{
  "model": "image classifier",
  "dataset": "crops of objects in photos (Visual Genome)",
  "train_examples": 61751,
  "image_size": 32,
  "patch_size": [4, 4],
  "layers": 16,
  "residual_init": "scaled_by_depth",
  "lr": 0.024,
  "adamw_lr_other_params": 0.0015,
  "steps": 8300,
  "decay_fraction": 0.2,
  "warmup_steps": 240,
  "adamw_weight_decay_other_params": 0.05
}
Rows from block 3, named by matrix and row number. Rows with one number belong to one neuron. Each number is 128 + 32 x the weight over its row's rms, rounded and kept within 0 to 255. All counts start at 0. Numbers have three digits each. After the name is the row's rms in percent of the matrix's.
# u: gMLP up (value half) (model.blocks.3.mixer.u.weight, 640x320), inputs 0-106
# v: gMLP up (gate half) (model.blocks.3.mixer.v.weight, 640x320), inputs 0-106
# out: gMLP down (model.blocks.3.mixer.out.weight, 320x640, transposed), outputs 0-106
u.105 099:126116124144163174143139194131115132071167116097118117066120125173083155092083124156130093128131131129089229149121107124133116082109138130063085149134163172122120106121132107149106108132099160117143115102126119098101094149160121119077154116155175166151037154089088180145158126125178084117164175141128201121162120195066145
v.105 101:131125090141111110119119132133132159100131117172133059105162095101148093157120136112113144089128171146026120148088089155114153186116119145134122054041142088132135116162137128147110147082140151129177123143105107138113170152062172113149146130183099077158158115121130090119096109094135126096162070153166179162116093106121069
out.105 100:087135097115125104078212144128179141154121129138164119225129104132149161119134115150085153074149090143090166113145149117141133112118120134140102100133164184148158133119122153100125168137097164086109054076105140110123073116088093102098076160101081098136218064119173090092090130102114144111154092129157092127101112173188191
u.106 035:121189152084087161143156158141120139051139134088167117157154133091142142131164115111069067088159124106154106131130087126157107136173163102140127098068103114130095124114130150193154158134081197156129128150134107153185115078094142079119093096143146048164151108127132177164164103116140147148121089151126068134078149102068166
v.106 021:120123209130174135109193152125157101091123107143115104100171145091077125147138171207104133113168134101129088180137078175137138106149155138146153158181137113146178165128130138138110080142085103122107140179142084132109155125150133162124141150088082110188180092110096159160144173110075109130115176093086155135177101103135130
out.106 033:139103177101170078143157104089129168178149139112124075114065147155154092141102048151129127168129113136178101147160137171132179071113099178096120164139079087187140126086118079107067115155126058170087155121100111162120173109175109091120144152148133139118126116143123186127147147136096066128093164178165193096144078155144108
u.107 119:155114127160116132158118165140141159115126141139139151179132077096179109149107112093095135138078167177092148121053166102139169121205121107158160116121103109082105151084119153128133130137179141137141171137127074139149131170139079162093095146118119138104159094181138058106090089164095087150117087122146139142140106141163095
v.107 114:131066154169132101160164115077089127118093169128130127141120113169136151170094131152147127123099162160140164143117110099039137114082094165153200103033114107122165056147137175140142107209151133125127128107187137184124081154134118176082096095119157183132089141136106142129097079105136080071134105065121155164168122175155124
out.107 128:143160116131152118067199107106122106158117106133150127161089060125159161094137181147094092153166145146185146119146135131098118150071094201104179094054148121113149077145116100159091122153124110099172116125104117082141129153101123104156141179121153117142088127069147116129156075135146112159144152113124077155139128118086151
u.108 113:101142140140125157107100137126076166168146140121149172176114150089172105119160094168051125109145112102081142079140097129125133149097160199118099182128129155136154099129126083151201138089123150141159096123129151070147138158140083147180133110124099117071165093146098126110157056179061110124134151121066163172091066149092116
v.108 106:140117165117151180162153156129146129125102154075083134073201122148121113108108145095131073156119087142130136103154109097114129119150097184086096193089138098060116133130092101106153116133102150114138159175144127090137144197077120112129141122172122164104100153247086126101134127139125146117106136082163125089194073179169126
out.108 111:112117156132136184107123071097113130140130151149104121140157069106093109150159146142147129145106116204103120162108094077130137087146105132109137118126169110153103138144132133117124112170090118123141165088123085129166139147086155199144122088134139117066094119165111119144134151146138097104120138159113161134189140149128131
u.109 098:102103179192159089044147156194166108078146155096134112085120134124138184063094135148064044128095173129182112138150102128089045126078160091159151139147148112118130134104119125151134166096073110119145090120153102104113151101142138129142144082144148080118141097107124121135081134116090097182102123130168135067159159088185132
v.109 106:106161140153159133127160136110142147119153068123148094082146190135153185168157101155146154176105145134105095080174170127080168136131160181122140118127101092097189146170029067127188102104152074177139092146076125086103139085139092130131173094125133176146168122123070143140156138074159088104057092169100139098135192114070192
out.109 100:079188086066146081168165117138126120120176118106109099147128154174166084129166128116172087104133116148087108171107122142136105165130150116189154120120130166069153120134052140102145122151170190115101118132113119105144128132129167130152169176100168122142117122158117078166109128103138126109058134119157174133169101130111129
u.110 104:170130128164112179126149129155133087083125098062144097099136176124073115158108120117091107156132132128066171122105129108152109246078114083099119063048120140097156132105141158165099091144144081136097127052108096121103156122155168125123129115159103041110133086136126143147173124134045162139121187087114136129139095131121139
v.110 114:138154140128100201144151118065098102090125071098140147096142182179143140090161157148089188092190178169100115110123149160126164150112108108095112127065043106136064146132218130130209194134150129136174127123155161175117146127132118033140113086108129101156208085095129139163102152209120129193125095109136164106120223129121077
out.110 106:090133122113098128085106035144109088085176125126111115087193141106151124139131125156145102194166108132076154089136144141095065102140112085188162133143145151179160136096102127089150161153099128114110146097047079134150082151126110137116097137124184155090147209125185161193091137118155112156103052128134168158149159148102126
u.111 114:151093164100096135120078132152104153077077109168122110126095139080084138132162090118164178140119154083048190095172172117151144067145129117099046136120110153073065139112218181080148134130124165149137105102138113173161106134155105160099170131077177147099110137095119153117074079150126134082125122172127084107138163097112181
v.111 125:064136152118130155156166173192129140148109123153135099093133200125060132106127090127089155159126101098080153121179149112111112103157114127125085163156133092120120162184160171133115142164120153100112098087080074140129090150084112156125137116131125107183106105154078139111120145170203140095105076119140139123170119078056160
out.111 128:180093172104135114029143162113175139123113145130121178123124091109054109140148106185106187091077167071136099118099101116158112125119116113141142142076142104118113181091080168092124148139173158117162127135143114106108064184046107136104082110111094113094075132111118170106231096108120115123112135091165155150132104180098129
u.112 110:141116094133116141142091070125133158147132127191111106099095154127122096114117128095142087170151186202099146158114086158101147149056105116120113166151105120168103111072138130139164109090183139107118084071154161108119125139140130121125094081096185128124112082108142161133083154109078075132145141136076172110112142106107159
v.112 105:209119111144125131110153123162126148140145151180162053168119142174108136124153106170167107062068132110137155122179150176099098142163123194151139121115103079111115073199083163163157038132167086157112162105113124122121113113114192174127201158151137117105159125117093138109132086114093105105140014072164089088128117170116124
out.112 105:126094136105148092135109119130165132174139170120151136063152121184130138088142103175125184143110119167145169057090147102111151121184103131111156119137159120102078153122167108086139066121071103171127157150176086167097167165122102155110134102136078103192133069140048153121154161127132070118195135111133138107165132139150086
u.113 108:074132139118110124181113107112163166094166137116120119097146124134135109143099158132124126109154146118141066193118207109068096174139108160168106082121116175170104188100170100186116161108167146132124139155116111121061094172139124106168156169129063126118179083126080113141066108117161114194135129085179103118157110096085135
v.113 109:122131129141075144141093109076144174104071136106129177165151118154110076149097086186148049151154116133155095085139119113157114117173080145101122122127120119086085104115163080164175197155150096117119104104181147117102156128147119163144135174136140093155131108128123100124099154097152133138135148160111134159133154179112145
out.113 113:136136148169170127124158121128137103092060118142132095070128103135074108164137116145112148116102087148137060053147139204130116097085137102138152143093112145124092084182177141149142102170110131152161106099139143143125111129157139153140108102162126183141139140101148074159074106145069118090136109183120037098155109125065138
u.114 086:103132099096152153118158130075123153141171104133133189176053178124113205154133103136088110163141069166190132096109094028134130144112182125129222141090144119103124105165180192082110039131089109158124134107116162171119120132161173115104135135143149129202074082133139154181043131102154142151123127148123094142091181130164109
v.114 092:151118082085139144130111104157101046136086130137140129155211179116089136144152124111131161147113126142152092137154079194111115148127138188152123130028132160117155116141131109162087110071124093151115171163082095145115096138130088135112123131094144140097156129108116107106080203131149134121164114147142117131149132139153124
out.114 090:126107141108076116102106116169097099175082135143063119166129140139127097148167192082185131098141137130178082127113091079166057122102159098104080139068162113110077128086178129105113149059136142130133127130205126151151138144149151135175137154084108094149136166108109130137103080143113168081120165187093133102140147179138120
u.115 110:063125136124148105168102071138094217133168145169154122100117088090161173157091097117132114077138185127123162111143119102131148140176106127132136033122124122140079129079189129160120127092116163133085122133174102166072100109089114167131132141092176163214117120184118108143104138115132125116108111151128113111177105111096108
v.115 117:084074120127098109076142037152086153159105140125163114156197090097133185158133172092109132099145071144142069089152098109145119112159167053100122094159123133113206152109160116134157098080132107098105130138212130108114095185131104110152181118154084171149131131125089159164057160168109115126111160117118084162119135192105118
out.115 119:130113097135129102162194154098110134150136097144121104161176132143139178142122121124112182083090112069086175149139123100147115137115138084141147117096121088130104088126083106161153082128090108127082153109135117123088127181155108066100122065145134171051112151099155123156136136149140137177057090138152155137101159100110098
u.116 113:144132120143130142109130178154086115062176124131070137097174144050140154112084129171177110107124136107137141141119135108148116092171106157160083150174131059125121115138183120091072097175153140119129097116114145138085143052117160137141128131171100110109120169090114167087133165139145118110181120143153094144213136150171069
v.116 112:223161081101157143122079113155098127116164123153187141144150134152114151110132098098156172115107087063166089081118076138090104126149149169136087156102089108103098149074166202197170111198121144151106085138176051149120129028140167190200121104128084161171154127141134164119178132103149099150169077141104179111129139190081130
out.116 116:140137105094164127152070142071113091154162090173183091118197120142119108159128105150163085145166104091157115068203159151115143149107151168092186182105140080116072116132128138141147150070122195105174143134128145130161102163140123214187061118108128182124115092129134148115138110124111087175104138157119156089153093161085111
u.117 100:114127123190174149087144079180180064140121146105125160119136086151114093183118076173121120089104096126120127166144095179049145129125192194154146152154120159162171139108157146098165178112107154144083147123152092151088091167103176088148174110134123136079219130131122133123143154168109120143147060054151121136097070106144122
v.117 091:089102097123143153142091112113128111111152068099141091102216112127088104169161119081093151148112149144162130119080124118118105113145123171125124149153092173137175153092185138033152084146185077142118120104158136115113155127117107138089100139179136115130132160064141133079150110150136130118187160180091116147138060145177093
out.117 091:182150126136128136127124126124120207107137149173107082104158155168103155097122131122106095130106118178206081185109112055225151143128133125111120094147117134127073102154088100163163100069163098131089139158165115126152146136156084190160111141118070092117103112090140121158142142155154144103063117100161151125121128099132136
u.118 100:131109141114130147179095192097107151156172153093118112122082129150145105133152133144095083171183182120127135054108063129168160119128122033112155159110153133182152156123112155109112130155163178136114125083096138137109086137137122135122156111112058114140062083086138162145073184124058088142076140211130177130113121083159090
v.118 093:108151132089166120137168104148160123081096130139095096072103159176136128128184126105084164116162126156113078079123114110136158112110154142118102155110161110113130119136114163111108124144152066126083122149121120128127083157058061121116081153135162141112126114185096115105123160136178151104151119145129105172139104113101070
out.118 102:184126176112139165126123130068154132075117158138147169101176068102182147083145134110121125101116131128181107114154091141184156086110129170151091119091115155103150116155147158123125144152095112048171101147133075123165155117141136093126134118117117128193132230120084095196139085154198103078122134161125099144091111128125102
u.119 122:131117081155094164159070157079109125169121139104150126139118131123143152179126142151096093114131142199147122118134144128176145132142168112142117094154142098150125151112134159099148154157159112109093131153065125145154115108144148133148128154152099076160122117094158134094117122178138144121050134142112084174103142069138160
v.119 116:144123084133183114090070139176128128171180155097125153150158160150089163112125101154127103120050161107172153123128161114078113083121082123155133121124152079114083122137117144089172161140107139141150107161101122133094189160060123135119117080136132128192104128189174129140161146097097103127116167236127120077102133103107138
out.119 126:105108148097094148080100084128124138083138162140140122150157143076121163057103094115088096101137079137149130112176048076113185154179118091089151154093171128137070119166185140131159120078124089133164174145134107185140147120143120108140123145095120093134164142142137081094100130164177155075166102160157135127136097152160137
u.120 024:114087144140134129077118125151114142078173132125099111175138105124104112094110176176124124145137118137108098099111143117155108074192117170090135135117162118107162143112144130144174137136149138162130213161102152092126068071084143166147136093103139102102202091159124103093105170102144159145165183139105165091162102118085193
v.120 016:195113119179180160175179158163127126123164155145102121140083158088088163146131184156102126164129078082145059140133156079138146043106160110135126133125131112120159251130149140092147113135172122153139090141207118137123136137147141133132089117089136147095077149118146163103105105103164124101124134092133207153158142096165204
out.120 023:172135139105151188118162157110120102119178108132064095127162136158127158197124174105101156091124136149124167122130115122109185129137125124084094125195154052107112152128156137171109176157167124047136130123110150156100122126111120126140122116132097178078094127170171195136160129192139097177124134100086144186176122142171162
u.121 089:139106114131158106160130133168149153210124159101153111109154167144143126081136161108100127120143176157105145132128168168127058123106086124180079181125137160087098145161128089084141155144127105176105134175179077127142070139175156153101129186101116121164101133093037115139095109138160135098156139121100109131076113121103159
v.121 094:111161059158102166148132148138199115153176156136112115110155123182138137150172150138058113152056117110041100165125092141145114131151137116162097080129116141096149151152108132190135163122138102111156105110148162096137114135132138168122109099075155103162110080107113177144118078107077125103111115183152132082112160114127170
out.121 087:114191071129075091097171207126132143103086125147084126151071102093155132083165129133121117122093193113146134079025097112124175079095079113136148068121131135098147178175132125102150099112140126149139120078109170163185106109082124191137123158096139107173081156139147041127100116109125157105103091152152122076153138141112154
u.122 070:062093106141164115126142167177157123118164071091141100106090152155118126137146120133103129109192120121166120138110133098084142139174142099084131125127125170140155094172114095107054193113120180117144183146096123145177098102158149117157123146104144112099179077039088137138121121190100157094132144137072094145113127214118102
v.122 068:127152140159149106125147112154126094038126029150072152108161148093106109105141116176141153199139156142132220093112112097137126166117181175122124133096142180151159117084120138124114058138126133140151155102127113150136142130075150123099145056159139157123161139149123113095171114193083170143152138133137104129183089113155103
out.122 068:163130127150167156155099172053137125111151198102123059092134115148157127162111108082134102158165133150135097142158124152041190171111138175111099119100082179146119138080143122088119127095143158175156104137148107188145131099162146174185130029081166136128101103136079117088172106127070095120149128133109128117136132089099123
u.123 104:102136131067193163137102112128132127108117186092169176105054088130083125127118138111157133137082095113127144079137075100113127119145141149144129211164110171148102122092153106150094129148165164152077128082148150105181160109111129178198161159116190107093118122106136146129114100161145094127135107141127116159096156105089097
v.123 100:134149114145166094116135136098085125083116036071082095143107187130164155102092120149164071174130068109157134110143159102092168111142141064137100141134134148122088170162132136143114114182203119154161123112100083102176187037127145121119163075128098178126144118107098109084135070129124141117115128144150131132090159133141149
out.123 097:123077057186127154134082138143127135115137071144102122227147125059084116120196126093081136118158120107087095158082159202151131096161121110173094119214181099102146173147176157155159142112131121048118155166139193144111158121112101120155143116149194147121149175193167102107085129104131108102064132161174128133121194144168132
u.124 114:182067112079078111098106111091109124114147111145142095144075165123109133077151118151155136145129164124164117153146113123114076141102098159179152124116153139176138127092115113108127101133110082156173076107095168129142117098105185089070164180192098153056136126144091135114129094136113134151092099114140150133078209099114114
v.124 116:132163131137182142119140132114101107147145142132147157146102117127168155107144094153136142121156144124148123115125156135143083120193112130178137157087145153138113112154127097132087113132162069137186084152119155144200107070090173130071104159158167182095126149135081148194138089170108169121126146108111149105066156078140186
out.124 109:135148103109177112167108037092133127158115175168123167188139161094195166163127166056131159141133182154096104111068127102133138150087101101152110135117100111145173116110097118103130131084136151146165092112138080118154149152086095136134134152149099088109152143113145117180123206104106087094096115126125164125146166124106118
u.125 113:141082100113101144137160132057099110130096188061154179165115140163143191079129109115164100131138136089091116121177107182079150137152178129065124110173105098130106101191124086073130083121106161122110205122120210140162089107128115167115143094112140147130075177140101141123105135078153167082140065123123197115141148151151138
v.125 118:164088102085081167213142102113177150119168158113194115126141148111171116104183103094117159096105115147134165141098072162146158217102135174098118097086120100132177155094169137112098154121135160166134120180143115153151169121107136139094096080162176101126124111154071116132164128117126126123069120128119169115090121118067222
out.125 121:139118127122095119121087131080190132118099155147183133143151171147131158133121136114108082143117178151117075134135141158110158116136101060163175137125133116119160149147117126111088109115074139157111146174066155161133101119130110087093139151112150144054122151116083139107128102132112165147147225172058132126149134179127135
u.126 116:188140118134103131101116154120165138147065136095081144159110110165231187160106078153127155109157179096080165139123113113077143156043126155147103149122134139144105110179143109213111168142098110114151118149164117161123169166137148117093181118119110110095120139139109133117179065157142186105190139118059133091103144134165193
v.126 118:145148138125080128134120180118156160212110152099119110195140195100051148153164146180145170098116136118115118139124152137169130091108080097136098088126088153122112184139122127113123151156081075102148145087137171185161151183165102141110147108058163112126092167121128094103097168127109145071112099130133162159057137132134119
out.126 123:127104146186094132164092170138083129179118140093127045163082152121126127119164159097120069094095162112136141114118123146162136161126141173122131073088159142135066084098124125134105127145080145125080146160120231098111150155137059159186153139119121148125119112105073126118132124117135122189207083112117102165157140130091139
u.127 101:065133188145125165111130080062114141175076133161122133116112152090154188107146102069159059130111090120104113126126167136140127076152114072141175094097153187126096087113105178140128106144158124119109113193148089140119087100169125130096116183161125119087138140114172136206130103141108152130138097087141141121095107126055129
v.127 104:136116088153126082147031184074173092149110117126141119147133135128132095172089107140077133104123109124124070139170160084050109134141131176172168043196176119070094142137153142171196041167104170125149161090119132155143125169059141120135171163121108142135096122142103138124059123107173154125120121170117156104072148117100153
out.127 103:162120122106079125126100152092186098137090093109145134174096149119123158107136159124110153110167074136144086141134111141122109136130131155147144107167107160102188124159151149087176102093153172127173107109057170153155101117126126111177184186156155132123125146094101060144157150102158133138117092084152131087107071109165131
u.128 036:116096154177094151137135183141115164194119135121099145168149096129127090125072152132116095140141137151108142131181095122062136159165146097114181105130120123234130185113148146162085139105151198097124141079133135130132112088165113149103101140106153152111138182090192097087138116132150102120108147132095139121137103179095075
v.128 017:135124123141129167102077152162129129157130090196135131117077148138087157148134144141134066173062143121125132132092084145119091125228143101122101065157118148120157145148128162070103169125160091121153141097114123124147142144183138151092088120067092157075146158123179162055176139196148101117126142095120160131110098135166153
out.128 035:160129110113132129176134103137127161166129128143182146128196122077134200134098103164132158123102111096181098117082078082192170145172197094107061102105111119168122076154129107124188122144122122144147147101139112147087132127079180134111155083124141121098077095086114121113088133190103086078156136120117163131140114143137105
u.129 032:077116140128243099156112169138121162148154123189140140097159148131117144168122130123130135092145094093179106103208105144115144154126121168139164222096132101168104156131156124102107123135131107148167116139171061158145143147147151131129178190102140098123134115158121133107138093098138121172081115111151092121149162161170121
v.129 017:109110153130135046159108122118137127196168094081128092085095135078191100085152175120105170091137128097085116149163134144151145080117155103183181191093180124122110133087148107114134126122133133132132086142089118152161091136112136212183128130093076133119205143153163104135190101175153087134162107223111107106156080063145114
out.129 027:055170135193121081138116130080095124100087064183111108140157131106140106155078103139198082164117115140096132132104152128117113110110125093156067079087107172142226134147076084128140144117140138114146153142108141080145068172139115104069089119072139158129150111109113084119124103117151168115123116120164171113109126096137137
u.130 111:201132107143113153140146183121144199095112140127119098096116149153122153135189137155079209142113067164075104139135141114140190189160097117154136109081159109123168063096126194066127118116146153180122059167118139112125140124149106154107116108167148129072165126152106076189108129146131072085123127088132096144096106105149108
v.130 111:107116099142120090076147156169197116159114119132057109146107132133156122153179104068151123103126120120147171090154157123099101183130124176134125086127066116139110159130138139142115120137101123139133064105091190144113166150108146126114135085092105164099156203075163163163138145116085187144135125088147071068176124158117129
out.130 111:123155110146099116158127110093144140120162097138118106188098132133122113122118114176139098171123166087134137151109138131101105085149124128133095086111114167088146161125094150117137139123143146133097089155130165125078143116086119128194106070129094114073084144093131036133185096101091160152133177129118084140113102090113047
u.131 112:139133157194154153085142131144145162124056101133112126143170107189144085133118140133161127171193166109088124110144109159110107103204130177172100121127149148110161078138100097091155178163071144112107118122116123135104129176171116151109176159080137127080126136138127149091073100094137137157113116135095118063124143096131125
v.131 122:089070172109123157149082156132127116143163141132073147069106071119073154140133148078132159089142075116106070108137112124116122083122197145167104171148133040146138130129108075110114176136142045115133133142191079095119127122166117145147103169163172147146133207150154083156091122170146122174089133166111067128158097105097118
out.131 118:134035143122152111122128113162100130141130140091104184092114115133181066096087141109148132091132095106190167144146107101129111135124158101125142176136140111063134097043147142153165153175156088136076092137192128043107098151158163131113049172155105131120171154091163094110111093125156156134149166122144073142135174100138131
u.132 108:131128158125087150060125121154106111124115134118187146121071154158122149135132147142118181122112147117134185150133100081146104084167061200112096146126150102154135123119115092174113110068102156112111139087122123139140096109158172127102102150074119120141129067114136125117092143150126120118172112094145137154092112127186147
v.132 115:117123146133154079128088119096072133141112131104131064196123032149133139118082097090110095121143142138170157108089167168064149125119158129183122094114135138220145104106214141128117138093112107108163129151118165089108094071090158154128127109115128144083139142182161081151077140057111049139132165132134141126123133170114153
out.132 108:110148215152133133146097180095104086084101158109116122144129085126111086105131114142090121134081134139125120109226098126122178168166120098091136093133115148049068076105164126083138176146083103114101093079128130101124122071151156141116133136150114096159156108121157047145122175147144131154112123127155117114155221153127125
u.133 115:142072068053114096146154112157095094110143114110129110083141083165117137158186083152121086169103094150175177134128116132117126141093145161113173082100177138141146116128083168154092161150165165054141105090144076159030149161171083155131129075133126173085122179133075128132156111087132121116113037103138113116145071100118140
v.133 113:090116080101118164124095140074105141137120137086160113103117077153132092140109141099190114153123138130099110139144111124113091128123156144120136179147129151138054197115155147196172115119082130163148104114098197139087151170099120158176123000102114117094089122102136104106160084103127077116120136130161103115142100124147138
out.133 111:127109103156100142159150125161089093123066150103154139126160145171116091143063148127132085158098125090086135153078145104116127076181075104086097162117115116092165108119087101114166074136074122134147162150156082129173060110123124167121111115122125105110123154086139108151121160139139118161139109107097122129089187127072141
u.134 117:146132093082120148095136220134109111116118125099125227146156176154127139107168093144057141139158112155104095157138132116144082068103126101122107107126175164120125168112092067128073118106147162090112223141131154143143100159104098146101150118102178144082101164101196075112139159146110133183106106136135156230108104169180105
v.134 120:100099075081114077172150099104162177168130161068110115145135124129154091166122146106143153083115144151133156085160175212152102129113151101121102105171095087133129186144122142098127127092129156203186130132153155147138181095092201145117087097105131143127149133093107134081110089105112083100152097137113120061144145123135194
out.134 122:171130103078132109133076071156053126157128156105122168132125131121127149137111160119131131185129064121139170152060085150138072153172107130131150078165148206121121095137112166175059170118088122154128123081156145150100102094125110106144103116107136128084134131132088174156157168176185085139113126093091088139072149132131118
u.135 118:100157157134178087151097172130143123097126119113118116149147124141123166208118162174110152130149149155160123133105149100098110187101138092153144147164104139137132127137083064085141151122155118105114101142105140060135132114168111113129105103151109142114122126091144139221160133148125147135160108123153130140098126128132135
v.135 118:145103126162193150112084112135044142165123107167169146147123164143130103149188084077167151095066138143128067129183136129161156175160119192122079172108158130129135155115091140099158091129172121081093108096156125114095178134165141126205142119110079130113100097122122143135142082093120104161141117179163167145096090062141080
out.135 117:109139192143110139082088163143128136188130071157164068114113162145111132131124162075160102117096124116139184139164141154105114194126139139132179124118096120136122130086138081102165149103158210184131129111148070202124126092169136092112160112094128120130115132144137099124087098056104089090134063126091127090113129067161023
u.136 099:095102120151160097114093106099082090123139129106108105130131083153130136137136208129084127107112136117145175069134091143151183159129125075096128159131201093141177049135132096189083097083111069094082145121102105135128152121166141105139147187199112127130095168169187128114116150156180125114103097112129164156160149114161129
v.136 095:154167148111102154152132124133102121154111055119083092119160160105107153118150125103120160157071117122104174227094139147072130171129176152155201154153157091129109146134093135180154102109191090169105168160206086182095154143161195117164095150139159157142114136167133118100101165107089115121148093153130146127050132141167181
out.136 091:147144103085127127108126163097137160153118154154117127092165153157071125115082123124166103091167118143133137136128115118125076150145186126084154121130153116120169104166143096119173130151181174196112140180072129099128106053137105134089081147131196133076127219171135106130117072055110171129100149163123167145115080117115151
u.137 032:123140143117119117126147126107096157102137130107057156105152056149129123115142103079124134126096103209119108088141096091120082136055072100136039113092161144126159135146168068135136054096088136153142130147117100143142136100153154116150200126119110091176076127205100178157098118149075124173147102105144092080130135120163146
v.137 017:198151140056165125082090091079138149086098155181156118135137128029101157100171170090123188089103075127133109122165100136177138109137125127091204091105126091164182166138176167134163133165147094134174092145149134091136115174140135131107075121127076133110162144132113182107190172115149059120139161105097140121148160092147150
out.137 027:113154094125163077128133145119141093080068193168189149138172135095101154172193091121149057137099137144139170146096142136126155168133180110063140165119113098138138173070130152123163167185165144101039108171069129159153071179166114058115101095121153072162151142103178141142108109098131128171114146107164172088119125092144116
u.138 118:145106153083130152148056115105122139136130149135116086105169127121164097105079122167094048170159107109148121161125110075098191123175105200131129127129125141145125140088137099137118162161101206108124164178065134085115158123127115151142163089144128164135134118126143168103162104154170150173144125121122143158093136140130067
v.138 115:143073116076183104064153112116149115132100134187148123170089185150133156158056131165113142129072125051140126124130106086116136118138123166118091149137116123164140133154135113154087146084113128125171149062095184157117157105129139136196153126048169069116175065139111126120156088099102107076109097121168078138095140125103115
out.138 113:161154074136173150063116099185137201082141094117165181164137107168079115060169098113101117137087152140134130107098200105067136146164114158138089105134123130135164145101111150159110130081122123121140106153095119114111127158161100113130126092144134127148113081136106084177105130149099144117111117099087168163112123077176082
u.139 116:159091098131162146157109110131092148099148108135182168110113078109153110045148132144144083141176126144105099127104167093118164168163145130185120089078114162128147085051162139106122121150080180143086121137126103047128121120116134094118126134182115101180114116142170154081179183072154136156080124141154135193162137107088094
v.139 114:119114101208153160147118169148129169105098126126167139046123103144115117127108145114133106114133093132074113178097197156096072113135114149167164138137164137132102154013113175113061111183110177111096125185068150121212126190069163103111195131169107130067120143133152074170165128094143125132085161171141136155177132139127145
out.139 112:074106109126132100134080078124102130073083102157208082159066113146183122113127123135088143141109186109092070136152142157128077087133170142177143122140160081041115180086115128104156110178139131128100128097161115136169129107116144111164163100135139146097103074153127157195064110142174149132108110121110079074102140149166119
u.140 064:122115129084142131113152081166143211146112093145179208102122146114103123157151134187150103118161091108122146161130129118146119122160127105147044181070126177136068092154148107117109112126120118136110067108117148150115146153131107123178135169125151131152169116151134132148142112105194111200141122095134124102098149196152172
v.140 068:098153155127112128115135107176117183084159115191105129130088118122119137113101112175189145102167083130239113150123119150101135103140102161077165091102134125150122157141164122117148114084136139159131123119159169117122101119089157187152116095121155069086112185053144086153200129119118137115120107184122120112063090179109088
out.140 067:129148117122126180152008145086089157077108084118153117075126165147171141066124141158151136135112086145090141149146138121159091037126106144149079100137095159167151131150088121139179107132086108140143204194095169121141171157140141158085107152155093082122144075182111141115110082148090091138124109145130160155128147091151115
u.141 074:055151086111105183168139132163127129085106135116156142118130141086089141102083172113154110151082100139077141131156171147151161070123143089153138095154095102105146081184113092118101095146073173136107145154096093175089105107130102089177075112109183161143073141176143143146078117094136087180204142083155144160092123051113136
v.141 076:133097086105120060100070157141088103108130167120202143131120120065099106124065135101162209187149084062097164144073139127138127107141109170108108086114174060129195166132109145114132185123168148090106106132113132135129095135137112089120174096162196132160146132091135109132113163098103092123158123112161099128142121089152074
out.141 072:150135200130111109157135108076108132117160125108148166170123081146115133139097079107164128133111165094106162093137126152085155070103104120159085204169144128139117152094106164148164098107166096168187109090118088197108162109114170126112156109104091082111158161129078096135104150106180138102160129135110094155131075161100142
u.142 111:124119106109222136138091148096102134090122179094139158128188155181150122108169130110126088089038076138099084133127129124103150128118134117138113141106149177099108132148108133058151159194136095131137084148170150115150117131139092108152129132123154133140124102179091076074184087183130100118118068098150088156173048092184155
v.142 115:126142107116142093110107152073177128112178130169131124090121106041176047097087103198092130183132143105064122114079129140116147121180124115121169111146149130110143163110156160111203143113074122142113128093107105100156132116112073108170127108112158143069097133060153129155154102107158145146096169133103188085137167151073156
out.142 117:117114144164159144114095188184147121109145096125091143132178119116145125150136109167119178129150129132174113182049160213104119150115058119099131138155142143116188131075181129172111128138143127104181126182089115115109157096116140158144041111104123121150070124152100093108122123182133121092094185139138114090125148113163102
u.143 108:095215104129104147150151130172120136154129083140113133182154113107115190081111108097125160116135113137125140087108088160144069152140132066120093130082115181111100180133143137158146117181119140138164065164065152167176102136090066111103176115128143119153095131106160170132178136061112109065127125085151176140141088139103117
v.143 118:128091146058173138128137110154125084136137124169078116162118039164089149147119101112104111155087179108151074080107134148143130108140206133037068156148135110137124151170087131154180127162171109068123124172151142144153148096115173174146156164128105141139139129178121072170072116117083137130130126212084129149140087102054157
out.143 112:187072116156142148133121173120120201132130153120161192084121102131104070139141142116115156180169105178077110129183164054138128159102136089168033146164159131117131106123101173156120135098069084137115160118138165198137160109186175097143193157134143158163117159119138116121138105152098158123153123128177146109112127185103095
u.144 121:155206080119116110124150129126157158149082125134169128093131154139167115134125097146112175159111164079107132112136165175139131138190098126090111109189139082141088137170190127127112173192129150135123100201109181055092145032148171142130125170091145159150089131195080148094124124134167083090101055139159123124060116130115117
v.144 111:108098108127103108126080158151088127109121103081079099120113122110148131142087059114102150128144111134139109102195134077065116183142130072109117123140183151109131173110154103106141063105129181119187126121110099152136174122178109111162126135102170138088119103114171098168127157199080078151098098154157135092152146162084080
out.144 109:084136135151177143125183091041153099139166182130084144100140108151144078227087154126104138171075107128161137154071135110115114114103144088152083175181159159114079114170180157015107104101102148119152123137100104123106127162097072106081111143139125134137118120137138049099176100164111114157146142193136138104053134166102126
u.145 117:097093096068099119136045114078148076092138182096047159148125140171130092127110159120074138117123091168127160143161186130114117094176089187115141120089109145147142110109132156066167176155184182117162148156090146101120100112085106137205123157137136143114081195123082139174104119158103142096077123099133159129101150124126116
v.145 115:121100085123198094168129147102143089105119078087156154196151128114108068117177084144169133110101113088087129139085134167130145170144125147132078137129109142109110066114183114105114149114114153143157136137125138139170071120076081118166162134127073124088163121123072145148104109097128098201124099109149142151110200033102113
out.145 119:201101143104080094139122118083176097111131106154109102140107126169056099100198102122139157167178118095102119133112174130163189158102167146140141101211073138139133092150158137132103124130114184158042133087163134138159142103179154161161139137094111123159165122099160157142101153087181148080149113109143108146155134154101105